From a checkpoint of a small multi-label image tagger.
Model: 11.1M parameters, 64-pixel images, arch wide_resnet, widths [128, 224, 384].
Training: soap at rate 0.0042, 9700 steps, batches of 64.
Data: trained on photos with spoken descriptions (Open Images, Localized Narratives), 203450 training examples, 3.1 epochs.
Rows from block 2 of a small multi-label image tagger, named by matrix and row number. Rows with one number belong to one channel. Each number is 50 + 12 x the weight over its row's rms, rounded and kept within 0 to 99. All counts start at 0.
After each channel's rows are labels from the 100 images, of 14976, where the channel reaches its highest value: "top examples" is what is common among them; "colour at peak" is the nearest of a few named colours to the mean colour under the peak. Only what is clearly more common there than usual is listed. The data: photos with spoken descriptions (Open Images, Localized Narratives). In brackets: how many of the 100.
# convs0: first 3x3 conv (model.blocks.2.convs.0.weight, 128x128x3x3, each kernel summed), inputs 43-85
# convs1: second 3x3 conv (model.blocks.2.convs.1.weight, 128x128x3x3, transposed, each kernel summed), outputs 43-85

convs0.80:35 37 47 46 38 46 47 61 18 62 45 56 30 29 48 29 58 40 62 46 54 50 78 54 39 55 52 42 55 51 44 64 42 46 36 49 65 32 70 63 53 54 70
convs1.80:65 60 40 55 75 58 58 65 52 78 67 52 48 43 48 54 50 60 70 54 44 42 56 58 55 54 36 54 49 53 39 57 42 58 56 73 70 51 32 30 29 44 41
top examples: text has "water" (28)
colour at peak: black (63)

convs0.18:46 56 24 41 57 51 40 47 57 45 51 58 29 35 43 77 59 46 53 65 31 54 41 54 31 31 46 37 48 62 42 56 38 52 31 52 42 42 54 55 51 53 68
convs1.18:32 65 50 28 45 36 43 32 59 30 50 51 49 68 29 68 58 53 48 37 53 39 57 51 39 47 53 36 52 62 38 63 55 63 41 49 44 48 46 53 48 54 60
top examples: text has "trees" (82); text has "sky" (77); text has "grass" (29); text has "buildings" (29)
colour at peak: brown (59)

convs0.9:49 64 35 62 46 46 37 66 43 59 55 67 57 53 33 44 49 40 46 37 52 60 38 61 46 57 45 44 46 34 60 58 60 46 57 51 34 82 58 56 41 55 44
convs1.9:42 29 57 53 65 61 41 32 37 15 62 68 57 37 28 42 51 41 67 18 51 56 48 49 49 49 58 44 56 50 40 61 73 41 52 26 65 43 30 54 58 53 54
top examples: text has "sky" (82); text has "trees" (70); text has "clouds" (41); text has "water" (30)
colour at peak: white (29); pink (27)

convs0.75:25 49 60 61 59 31 54 40 52 42 62 56 45 61 46 52 37 40 57 43 51 59 49 39 60 50 34 35 54 61 39 52 59 34 54 23 30 43 45 60 65 69 36
convs1.75:66 55 58 42 20 54 36 77 56 28 38 37 47 55 55 54 47 48 56 46 57 41 62 44 57 51 41 25 52 52 52 45 51 56 60 35 54 74 54 30 25 74 73
top examples: text has "sky" (86); text has "trees" (65)
colour at peak: white (41); cyan (29)

convs0.98:81 55 51 51 44 46 38 50 50 49 26 59 44 66 55 55 47 33 70 57 33 40 51 69 46 34 68 63 55 52 30 62 51 61 41 48 44 54 79 42 29 51 55
convs1.98:78 32 54 46 57 60 61 57 55 42 54 65 52 72 51 71 51 38 70 53 61 68 60 18 60 44 41 59 65 67 55 51 56 57 55 46 38 52 47 50 41 62 62
top examples: text has "lights" (38)
colour at peak: black (42)

convs0.43:52 27 79 61 69 39 45 51 39 55 27 49 39 44 28 61 60 32 43 40 60 60 44 44 38 42 42 40 31 49 51 72 52 44 65 42 41 43 68 45 38 44 61
convs1.43:39 45 47 37 52 42 41 43 45 64 35 35 50 51 52 36 53 50 43 27 49 39 35 53 37 59 48 38 38 29 52 36 55 26 46 29 48 51 48 48 33 40 31
top examples: text has "sky" (78); text has "trees" (76); text has "buildings" (29); text has "plants" (28)
colour at peak: black (50)

convs0.100:35 39 53 55 63 29 44 56 55 43 48 38 60 49 22 56 53 72 47 40 30 49 45 50 47 41 59 74 52 57 52 43 55 49 54 49 31 44 35 46 56 42 65
convs1.100:25 58 19 58 50 51 50 55 39 62 75 37 51 58 46 53 47 49 76 48 41 50 55 50 56 59 35 56 61 58 45 62 45 42 57 65 61 33 50 54 59 57 53
top examples: text has "sky" (52)
colour at peak: white (26)

convs0.59:49 29 59 36 62 50 52 32 35 22 48 63 44 33 37 51 38 43 54 44 53 60 53 51 45 44 50 45 50 57 58 37 57 59 44 39 50 49 55 65 41 40 50
convs1.59:56 57 50 91 32 52 49 54 44 67 48 42 41 54 33 53 40 55 37 55 37 39 56 38 63 27 48 69 48 56 58 38 28 56 58 48 66 35 64 69 39 64 50
top examples: text has "man" (30)
colour at peak: black (59)

convs0.115:50 60 47 53 77 26 51 45 61 53 46 65 39 51 57 27 33 44 51 35 73 48 49 50 67 52 64 39 35 75 63 40 27 39 71 47 52 40 47 47 45 48 49
convs1.115:63 41 43 45 37 37 44 44 37 60 46 51 60 51 29 50 49 34 53 53 50 46 55 55 54 65 68 50 41 60 55 41 79 67 41 46 37 60 67 52 56 30 51
top examples: text has "sky" (50)
colour at peak: white (37)

convs0.113:47 54 50 47 41 35 46 52 59 40 55 50 53 38 63 82 58 55 40 53 45 57 49 59 29 29 40 49 47 45 40 44 47 69 41 28 71 61 47 34 36 43 66
convs1.113:49 50 68 65 42 42 37 54 75 47 41 31 37 38 37 49 39 56 56 60 49 26 52 44 62 31 46 51 56 44 58 43 40 39 51 66 31 33 27 55 50 42 39
top examples: text has "trees" (57); text has "sky" (56)
colour at peak: black (49)

convs0.65:72 36 49 62 45 72 47 62 54 78 52 46 49 53 32 48 49 17 60 51 50 48 71 54 47 44 26 64 34 68 39 56 55 39 52 36 54 41 51 41 29 53 38
convs1.65:66 54 34 27 70 39 52 67 50 46 46 51 66 53 80 63 47 51 37 50 29 34 63 42 33 58 72 50 25 46 47 48 56 29 51 52 45 47 63 40 62 47 52
top examples: text has "lights" (47)
colour at peak: black (44)

convs0.64:55 52 42 45 74 53 49 57 30 45 44 71 58 43 54 48 46 30 63 49 52 76 43 47 33 54 39 35 38 23 45 68 46 46 50 74 69 56 34 46 41 61 65
convs1.64:37 46 42 59 50 44 38 38 43 36 57 60 63 37 34 48 37 47 46 48 35 69 43 64 33 41 57 45 58 52 37 37 65 55 72 99 43 63 44 36 59 79 65
top examples: text has "man" (29)
colour at peak: pink (37)