From a checkpoint of a small multi-label image tagger.
Data: trained on photos with spoken descriptions (Open Images, Localized Narratives), 203450 training examples, 3.1 epochs.
Rows from block 3 of a small multi-label image tagger, named by matrix and row number. Rows with one number belong to one channel. Each number is 500 + 50 x the weight over its row's rms, rounded and kept within 0 to 999. All counts start at 0. Numbers have three digits each.
After each channel's rows are labels from the 100 images, of 14976, where the channel reaches its highest value: "responds to" is what is common among them. Only what is clearly more common there than usual is listed. The data: photos with spoken descriptions (Open Images, Localized Narratives).
# convs0: first 3x3 conv, stride 2 (model.blocks.3.convs.0.weight, 224x128x3x3, each kernel summed), inputs 0-127
# convs1: second 3x3 conv (model.blocks.3.convs.1.weight, 224x224x3x3, transposed, each kernel summed), outputs 0-111

convs0.158:517450448433462482571584605535381517496468493497477598473580544535523462412567494427473475600538469439447537483490465561467432551562468426524419538527525513480482571518601507522451455430532566526521490412549546459434517479440509464477471494419561507530462384565471496508551416523446491539482504560473496549582531537500547562507552616505469442543543476537495520439460562539410509504525
convs1.158:497443481548498438524493484538567489575583516449537512395502424497484454486563460502550488401469378576527542462532396540460529515524523473451448498455556574455468491529502554467532505503544538521481566483420524490453535550514437408484556431524407533503498470447547508448512490408535490469440427587488430533520471499479519463563502485483
responds to: text has "white"; text has "black"

convs0.217:512473496513367481520447459602426472621519482485486549516389391554467503454419468550460435467526532499502517506484477492482487495504587476487474348628504475510480485446458487520534487489640551475538568558496527476484540493538538498482510426383462579478468428510523472474568481643523471549470574542455521499504534570543518462463514499508465530545524513453455475501544528615506516536528
convs1.217:516491623494490491493484430471537441555452448434517472501666479519575489496495470594565484603464488532542541568554548473452501475447471495521498493477520520460430487591407452423491461531611474514523456452533487504520438467562471566521545515480537420491546436511408495525623487508421452584438558517477500482486546547476579591531455528410
responds to: text has "black"

convs0.181:552453387492459524475448538471423571521534464493475539435459583540510484527489473576436521448592509533471420522445556581551533462482532463505539514554526526501530614489574496546540407584432479572471516487430486462387441507508477512530572431508432475531650555555468511460445500507514467505440512409524505568530479506580515397536520411548394451483509491503396527516507526486490512533451
convs1.181:480440452537499515487523496467535473450526482524532418447610358554532406448483596509516444555491476505429433399417547409417441499566580435483600553580539582476472556440520461564397513513497467462503553491524508570499590429575513462483461502510515504457434489456483471479548568491495591486447476566576435480560515500489440491492538511529
responds to: text has "sky"; text has "trees"; text has "clouds"; text has "grass"

convs0.164:602531444500442570494467474516471440508521469458394530497481463499484505496527550472560524435431549475456501539469485501494445492493480343542455453421500503578527499507390397460531526433523441529445496449524521499421602490615435584476550382445437481488533547435419531492522432504458514410516526512520537543548557500508511477492499453473540556553519459511596488485510567377461416466530
convs1.164:516439491462504533574458503495465585595458389532489558464467493458514505475472599573471483438599466545512555510500473501518478514465515504550494470563501428426525505578546447443483642494603586508494562433585505453511455563495508457523487513561541474542570537510542564581441448531526467651516471502620527473491586475505475556503498551510
responds to: text has "man"

convs0.114:408577511471519462475361674460397574550437670512461477496525493483472511501470445505544503508524493547526452475509466525496521460508419468429461487529492523469482448531478493502514416494531450523443532470454509475451481413437422519486511441466534470445555467493559458484516573556539490534448440438531596444533526586467487461550552484448487507486461517596389524452471467513558524537594
convs1.114:467503475522513478444447416451462480603480526518504489545523498491468457487549475513450504484527435576516447448466567507472472454489507555488419488522520443568493411478539513551470497526556512545457552514561486541467442431485494549540493496531494620447489478491444501572476577457508429438471533429537425486387519510498515459438521415480
responds to: text has "man"

convs0.36:535488373527579551505534421504415428488605485413482489553492449474551538517657460460429412440434503424505552451460519532490553408515461505451511520462455510530546522458520518470535521526443461493516502433562515606532516556559528469465458464474477540472522553462503545534396465496510438375534460487551530468509395485511483512497486618481539580521499440514416548457484479437455515568465
convs1.36:497545481553489565520504519508552506567431497512465439510479460540498519481642575483475471523583538516471512552457515491552488478543451454498483563424535502450566427505560530602522511582519570611524548538570491517491488505434495503471505479454480526537573599549491532595512492497517505445496559557580498531561498515495496596536455517471
responds to: text has "grass"

convs0.194:528488430506510487440461449513421498442471478589505360508518477486599483586549456544515551383492523436499487397487500498451470527494489510528505536494554551530557468497578448578516453489527518561480501464364401513418593462563491481544468468440472484411382501415482538578548509508470499430527531471476573534567399446488492485435467487530445522514440498512376479530482491459451499486559
convs1.194:479491542515473473484543488523516459569505524461507508497441456454431494432547557558380465572421486487547381426434483529490450514480499566425512541388505500485542447534489522472471562649580421497520372470510443507449473494488476530469513519586470519536552545503518490404511462531408529579468536486581529510417506492591446535547568490494
responds to: text has "trees"; text has "sky"

convs0.148:466546575465472558515445549481499445471517472453554418455554550455495463498442481515456503476448380438453618503479518419529469558451493515543544420548554415490527553481375469529603403461475474529474477459453512480396432516529500512519424421480574447533462527509397496521458494511529523459532508533493441472535493508430516482509391521476489609516536629537419438515577480494457466464437
convs1.148:541488503490488450373464490431497551446493458522471520495476523455485517535556456478440444493516485435544487501559444483473507541425461497481455459581495414572519481501572528593525468468465453569487462561473414539433540475508478514516541518495518572424651502394529515381451455499424513520518497551489531495504450556515459484453526553454
responds to: text has "trees"; text has "sky"; text has "grass"; text has "plants"

convs0.173:475506502421477526479533492525564562496450489545501497478527494575477474447520550461478440443563452582533502522507506533404527503534559414492598480522494480607470588611542502545517505521490508485458512463539560473483442461555515440518570501525467489467563560542483557548550496687491466452486463459535455587396444511544537399508419447500509518501528446470524453456493528692450475505469
convs1.173:482515454507475473587489473519517507434625525500503438465450448472450500477361496530422620432519401504499425517481531498463517482460542443535469524442405487493463476441497455520524491456540596497496523483452515433488461393481543490450425481472527535495543453485446493425707520486533466609497473380532537507525543444556524434414503480483
responds to: text has "black"; text has "white"

convs0.128:465569396499506497461580460456521532472544564427518455442584561484548506539479487442497427481497542506551501460440475429494516466467460527421480578465520453493498419536570517591511475501438442527496540507573618491461444497521482457438675379456517507483543477535486423460543503530531448471427472530589515505539476453434533392476486577519501465531438433447435490539464438529473520594439
convs1.128:470501425450555435536495456492501414472396535417546477535490491594445507473542494503465509450466579515547445455456571378543473533480437455436393497494514448469452475448526467526517499465542532498436512535553495476561418494463529502515550549493444468525601569543507574480451547415594520482446477493467524477466613535511547419489447398479
responds to: text has "standing"; text has "two"

convs0.38:547473469463487447524457496500461523484446520513487535547478501491472471680546536412453667498484448498563600416525476480514494461594569485516508631511539650538506438539454555531488490564532421520472449439481432538402528497544448471524454487484490488513480456427499489489544484497465468441439511508456512415581468528456624466454453518532565512470469496481456548551492487562546512539506
convs1.38:591461520373555432526545472457479440486507468584507501398463445494502499520521478547465487487393480509463498511488477540475542545536495525508470524464536573546446599451488364562491459447463452422555490456572443597493435448484453490590556494459430498498532470493464457511550485467555486525465522460603532436476533445394509424384504520488
responds to: text has "lights"; text has "dark"

convs0.57:424540437493504561468462543457427575534505464537475555521535547474522617455475496485450542555513520473457522505589549598425473571528480475468457511491591479498509482394464496445530436533507419495556456491424484420485450494558490474552446522500458488547470397504440557525490510586396530443442535508560474475541570388500525458533439482441510458639561446503553501490455381496436418478495
convs1.57:437495482487487487530504522521492505591571555520476651437467480603485474512525500507486541437532487481560529432479552484551463440652505516435544494494593436403518462403485505522500481497480700561541682409520432498449578497486530530592477596441553509490513515495517529481529446398561487445418547520475456464519536503540485534512428493581
responds to: text has "standing"; text has "holding"; text has "man"

convs0.167:455475407538514486555494479465533413531538419543467530531513569569463549503455460525450435495409459486515528577491448597516527541435533387479535421455451479459565517577484441532436461501484527491420615489455421632491463471530461474400459522439395456511519446490404442506546493504545556485471448488483513452543518617488490517537540446419531528527627511478483503457524502413512484486516
convs1.167:504449559450480505540444522383542528472536537432486545356572533482545466485543518464556543491477491568577480474468602547402488499509509451439504547611405503562431493471458560455520487504492470520601560483498440451521502511528546470504570455494534465489494499588598465593442478476490627485419468541504509576536485561526578461576459457550
responds to: text has "building"; text has "buildings"

convs0.123:552449581538483465520471478497506552629547498410484594477476492469506493492400436395541503607522556474505511545451484443449503475501456431452500517503497434472468522509433440430435493521520563438506441445445469536479487475527409425511461411397481516573470588495555585492539543454483569509472593426522568451514552481493484563439423475521494488599434511408493442447554513502490553417524
convs1.123:582421486468472538558483491563544499450516589497467586576468551524519470480551523523497482441509454512488595512498561508494540509440486371548485500557461411507496438439509542567534503457414533535482469498533540401451536553576540475495456533499480495553553491486512510491473406527496457496449503611495474506589530565573452495528512446442
responds to: text has "plants"; text has "grass"

convs0.94:537464538486505507487430517540435485490578499403477589622538533476498463448411527457561495554523542447507492494476491537492439498443568540449425484450483490416408466469500590487526464542528395523526552491454518515503497554522445410506424401542484487548493537561585534575522488612481516509544487483545511519464512496437538461506621496484488455563501463517355591468499468467454402475390
convs1.94:470558557614481524487500536549479466481522565450480603434456565551488494579490565487600560458536467580597485569509484577500586486495556529488427664557484466419531504534459508503594432501559498456443614500604543512484538522449437461497507528491526541566453478425528435524551521441467525406431515484456517530525522578466520509565552482525
responds to: text has "sky"

convs0.45:416501675523489513438467446475484522516537592487604513459500479512600518470480487537530487439545486425484520544541453561474662455421677539525460607496509476507434527492475575513512499441469656445446451475523530451448453509514484470517541474498443475563458510502533577440529499449506470535472551520468488525438548516470470482497514487554482531537463522458480529469574471465501581525468
convs1.45:401521495532520469458542531433450405465498524568428477373481580490543478493515500433423494510503505449511521502533514544515495517527474482584463486449484459471534485479572522516487541455506524461399496442425483483492478452418538490520420463464440414516454497455472441475412437452574527551442461581532578552494472438403416429568456497518
responds to: text has "text"

convs0.69:586561410471547465515537490458578445549517469460450495488513532489454515472541568453606487529427492524479527541382599451386483482494491569456617515404481511558525384445427465556485472484446471515491460487403468395613482510459448494534407418471470418416565506576467531493494550466524498583494570521541525496561489510480493486593482519506489540472465486536500513527458482551448546546516
convs1.69:497603446498511487406489626431512548471498501517562513527475525456483517522464441588502622476521514459489461564558534417467508432578534508566445529510569443450492514482408432590589559524393514479546580472464507574583511508480518561420460489415470497575464508531529661525467537527545467455519587482513567432491519491493472497528440428467
responds to: text has "sky"

convs0.17:547496541457432489459464415485476508465532459558538467498493534509457539570541484496486575481466481632551616459471545501528513499677516438521613675449509480641471447425540473504445437482498468502631457553524466461465525492472531530467537501478482512495434506423562534505477561485448494453476444546482475385456444503491512474495472541513499508554515476436420544535456537494525493509494
convs1.17:478571529454504456420536393423553387447486436561510595499537509475484500438466444575497551509512536437449420504601504460426430471446448481585451502445448391537472480522504547483464463505566533478586453546530514594500502518478511581470567459488495490481475508500524547406416500510447521540417459537476484467476408511472527432493528470466
responds to: text has "lights"; text has "playing"

convs0.192:496549493472572482476502417483529475480467390511531439517504510546455438663446460467505461473545486467512393456494425622611447436446548540531412494546596612463520544517566465446431509414459512562525474608516480508439395404485480483504494433526553509449563474489492611508453548540479502530485568518531539561479509490595527529482485486465465520484471503543513533460428508510463543493495
convs1.192:439487583492501457460554574589413512503544489497507542551502479480490397605527479506498370469483394557561533459521531518456405500468555504441470432339485648488499468431518458508591555458494482503473460522481464520495467494462458548468511443475474461539484532540496522524598443465511593486531546482433508509503497486488574500416465572564
responds to: text has "sky"

convs0.212:563517523505437446507485526482516535469467511485479471524469496497524531489364477517468465450611465514521569518495547450493485440526519426604491487465439518503483562443502486522472548418444469551571409567437480466501504474474474470533494422508470580443403526453459505528384499472504473441500573473469607476414644412510554461475568429555446524531452607607513398564541533518514507500538
convs1.212:474403579508507547472553442523487549504550481534561421497529456535483554535493530551522582551448522412546426550567463521513579538581501443585555474456603463514508524488419546531598414507517471496507442526487543501518498578530472449503544534565477538515486449587509535442468445473487465497528511440427515505568507486519462492514507467522
responds to: text has "grass"

convs0.34:527478418528470491511441616392567474507484525459445539495419547525500478505536556480415491566497434473510526540470483557546445500409459475435514442510460528483465469467515486499428467493472493575558470498527523465523494458483466533538701686450503437423428476577494528519425497482408556513583532484498461528487459437563516499541490495489550515462421437572442475494550564517535550511484
convs1.34:547460468520494456518459468523462495467520393526409552519480507510526522583524545459467521584432540478541496470485445459497524367543649498531477538533457479531512403461489570385510481479463461485448544473456493506472471435542420507502465447462539435480365486447580480460390498422494492439516500553454535477420590552479484431487497532555
responds to: text has "man"

convs0.50:495507482475602453522522492533550439618572486539548399523414522481455487597538553529473452413543499455473562509492422552475596497467534426462486485595501589514486463536428492589537472472522420490500457495425481497512557518532563383532487467475505440468566453463524474467549487526555530563481540452560509645541481431477467484454571511442425516518412502464511535451457561481591492553430
convs1.50:526578532447507455484452476578558399433480445448561451499404489494495519518484546512472520512465512502534456497523413515451513478516455472486439562438486563570489512535512510526562545573536460495493470533562451595553482470492518476522567507528484562529482497552497451559589499440379573470447502435559414616445456492528497484557535529567
responds to: text has "sky"; text has "trees"

convs0.139:525533437457446437436496449535560435471442497416444512464474532549484465600511492437436532457425537545512504457541496564494433440487505442524623492531520495482437572478420435495498395529544472501454521502469455553478397507550485470609482477547550535557558525495527535539575492522468583505456558460585467553528463536496450529469559457442500499465493608390532604505422551441480418458415
convs1.139:462533439546448489592500533543421566462441479423517505453581442473541446551505473445472576404499537544487499478566478563439514508477525454556536575427467504498508546507442547412439564441431430422487414471426450562502476465482451503444491475533458491588500431483492513551499501534501515550503427430556519497492422558486559505504477393460
responds to: text has "water"

convs0.162:495452432441396447402539508438521523457550440535517566463540429435437449469437492394477532514640506464518490444454558463531547526535442513583486482517464470461481535558486440492454489476489493511535516547452558580576515482488415496487417535463578477492410620462492538544544426495470505524534572482442592474497551529563489413533555607534432455432426500433488482455510489477473504486590
convs1.162:610532516523428516550546533569556525522468535438489542601465395461558499468557537565546507481495570489439481546523457556499589475555534475468482547560573460516526582577576541377487592513517508510437472447521503457468510462524519495447599519456528440561525515460450551455539494508536539576606515458440550459505567523479565438553538510553
responds to: text has "trees"; text has "grass"

convs0.59:450440414465468411538466500514605563484494492472550581448608589422515527402528547509502562470528477511543488486453519544523420531484455476556551593402529505615524477534404490447494545484485479512488506457524544437447507488509578577495590449436534378581567513515466604513572598470512574489479499428526494470421495486534493533547411461486559490467509482425510504452453511471468539490525
convs1.59:397483545467506492530509516524488453359522510588448504460410504477463432466489515506521505508487528445515500419439486438446553554489529524476382474483442535569443520499518551435487483478507548470521465448462479496500558508492508389498504509453422482488418475469495437439443488559549526505490479481467527444496488502473577497468461414496
responds to: text has "wearing"; text has "man"

convs0.70:512506519510436510493434577487492581474534448503535580513385564575492504497487610572499486492480551482468427495468465600604481501433457460511601450527495415459460578502582460508478467522495523409506454507442459459402483607463513480486523442409459518466407494561488487502480526473459491512645549504495496425561537433550523442505494443409497508469499597474519584499475451454554434470540
convs1.70:499485513588531510542570610444472454493493523533461544457462495537490514536457478468561415492611485497478513435562570464536456451516530417560559390518531415538552492405538458399471544406567495536464519476506538520558514542508470469529514540530529527439475521575552506420460574517522545493506545555574486512509477413542515502465523483556
responds to: text has "water"

convs0.197:548441548503475458483537558467604508456527478385464532400585473502455486429524399414507450500466479497479524495516531456481509491534484516508543494528489455438494497502415490457549473447438462545524601469493526459558545483562519392613350540418473492482416479434480619525505495489498531587488495495489497434452495632583474529518401452500560460517547587490524437492449516455503505536528
convs1.197:383531440442447473549582460482445520443514464470480462515439601473518439444527473520531481524475452543484527486501453575473503500533385537482564440448462381380423530489567438546542522432457482538474532477483551429458428444490481467499406522536467504500429486479405416476429490569490481523560504533385516476441446457529508414495571534487
responds to: text has "grass"; text has "ground"

convs0.103:522482490552443565520475514463471540486501468662522543544462503478516478516467461423515437549538482402510477463504454594556462497520456504409470455486496486475461482447541471489438529408450464432510514479398498473525508432509462502536491524447478514591587551472479456565608592473475540423531543437508562428496520513485538356572558536433482612548570460506512570596451491501454574440499
convs1.103:489530498543474440499511482419493405512549498510506490482548573457521513444513458483451474498566536469454526545504456547461495494485594512481558516489455502504467452467479412537510574525542565533543506511477639482561501479521527585527543486504468412625525486551484503487497510502566499521534401570489518531524481527502562426566456519496
responds to: text has "standing"

convs0.110:435517496553477414539570556496407463403482496605504506523512596455588472511512526504533507503554541520554434435490476574466485503455530466558506474457457510409492489526407543637541621544564567507485483470426487479512534474446491620442561539445469467521485596473450577542471513502491492493484522468509407418567483506483516422627459478429488459504522462499493475487455580502503399543472
convs1.110:434511612509429456414522469453539454448484517496493452537500472490478443475512438343462587477405545484551460539528449453461442526513406451470623444434529448502472511417540497426405401476520520504501395456606459521568443450500522549526537516510541508387449516412528450529370522405487456432488467467476541414443579404550442478508494478490
responds to: text has "standing"

convs0.35:468552509437568499500502472448567512543569464427548502531510450540596467538494627577509645571474495525507408503441572550491405466581490463518510573552539417480485394514434443445442472490453489543463375460424502486472477533496433450525466518490431374520486502475505512473494510538448471492494534557512561549463558501464622455490501538496469576475530481478470423424540565464479510463468
convs1.35:519499465501488500572540488607474477590483422533521566473401463464535561424537539631591546456483510502504487492544549572447454496507591463553487531511508563436488503496423468607514514511412531507515478563502444515586542365464522473486590508457456479458476574513537407502502534455464560472410557566584548372558483468494458537463550607571
responds to: text has "lights"

convs0.84:524500478458514444483543481441465491565508550525568438504525365497479450479494428433515424436522488516455477442543589495422472473638475470515525538497487486442457522391472500544471571494566430469424457436483498460544505454525440492487459426532535464617469595481534524545557525487500444489468519613520426556574450454509521492491466610610450440546535458488381530490547479476538537437470
convs1.84:478517494557462424413469404491478523511468514389450370474522420536499442426517538478420430482536547511471459540479486452452475505466442455397394511501530467469489492501598446378520512468587507530441467377530429543523532510496506457515592439521416512483567585434455497457476426503522527546491486393464472488470485484529531467408479459552
responds to: text has "wall"; text has "man"

convs0.216:491465494437495478498529454401506468508452493514451459484414470476564484466455525474516431428435507520557576509583481500406410470522559437589507386634530475498514533423488393455460502514499477580521483377543569510472421612526513444528583520472470453587501517509497610526429484491474493528517478447487474457593549534474425497500483509525386476483531453494475507509533544578556566536529
convs1.216:431541416590460538503440496582508518596508366543532511449611482528544470499521578511587556597472571558519437476482442472531574455433483593471436381531559473501551530570479583506483463479478497539538466462441416549538526456448460436505400505476539484495464512430514477489622469531486491484565499513442449474489485447617409534419516407541
responds to: text has "standing"; text has "wearing"

convs0.190:512498531507448504470431520510565551495509509549448495440503483506384405487459472538513466459513506447531545442489482508475511477472510461441557493471461461516435496489474438389515551513447457510506521546517564478441515513475468624457535513402546517806477465478424452512549539482485496513390517568535613445458506521535503436487477476533462538471494488457497491463443547489497487526464
convs1.190:412481405587467510518413474487624534444448363480530456485496497440446495453502527454483539483498467469480520467472488472512557487497451640483564578517502509428488443459566517571472527466545696494566468468524432453433477491467411543484448425443499452513424416491415448467441414494451452467384436435503491447455489531550526446516421512558
responds to: text has "holding"; text has "man"; text has "sitting"

convs0.218:570482488474523482527408467453462438533501477477540450482534452532571403493526486422500509465491458566561494461416436425459456504515533414554512537443518516436477613637491453487494503497484450549505503496488434555552451514529559534513484625548542487696528487528441560606454483464504539542463515429458572454534508492446556480472445468515429465540472396492461496559499486515558440459451
convs1.218:447549406532456578561528517487537418517489473505638505403470416433448517439485467499463539556542553580552473499530547476571493550435550532427474522438515556484491596468577481417501566554522610547495400530534495546550461531476550484530459467414524496457518533454616359556480552566499494364406516520498468483584556497565476485537490461531
responds to: text has "standing"; text has "man"

convs0.108:474536523508512537620491480405522505484522460480493539417480488508507628437511537455544520472438535527524476566775489579501457506527448422490497466515506544505466514373481466571508499525447490503522507428491448439538456509471436497482490444472488461560478524534467516422432355502509525467444492484428480516498525552512489448521568549558469466569457461445531503526494457527505427480504
convs1.108:407594447481535443513503514463464565488474523482514466543572494599523484555499474538414525517478478521504516514461505430482422524526457493419624561483492473611533501487487501477589495545543642538595467509500498482393431502485613543573473438470572485524459478559559418487464439478454539572549512385560510476504556475569529433567539563446
responds to: text has "sitting"

convs0.170:395470466516485465546465401452499485533459514483516594557457521583555429564484496575522486502508461573534486500424570478439509474515499486493431433451582450506467511403444489488511441515433541588550496458558589416488422397538500497607568508501433616481504528518453534601535535601517505538468593551542546521487468497470532452523506534481458573525485455415513448574428445532474434481488
convs1.170:538553549495623558566452470548529535413412514556539559521471476507567564421566482492522548591506506591501430568437548455515468503558485484494454537491474423491470567471464516494524498438508510542569552455483467486529570597512521475536498524526475543524441444512563476545499543507489439473529572430478571436493397498475518503484488445499
responds to: text has "two"

convs0.205:432569495504492498466539517494403428467571423466453430547576496446476490589476532483435526458546470480540503555559532414544407484561440553484527520491554547555486516451490498485450453517469503446617585528510463509398506582464448555407501462423460483485465446531496586546427445487512482527471511477446481398503522568532552449487602490507486598530496511483585516457500498544570415541636
convs1.205:434485441476527449466492529490446465521491519501633519602437475498570594509497529628614471496488519440486465466594475462512511462447457530539525456504602390504450500501525471489554495403461581536564389587466492432483442547494565452518410509584471601480492545475507565534487434392522504494510526474478517525490526517492567493543526468477
responds to: text has "lights"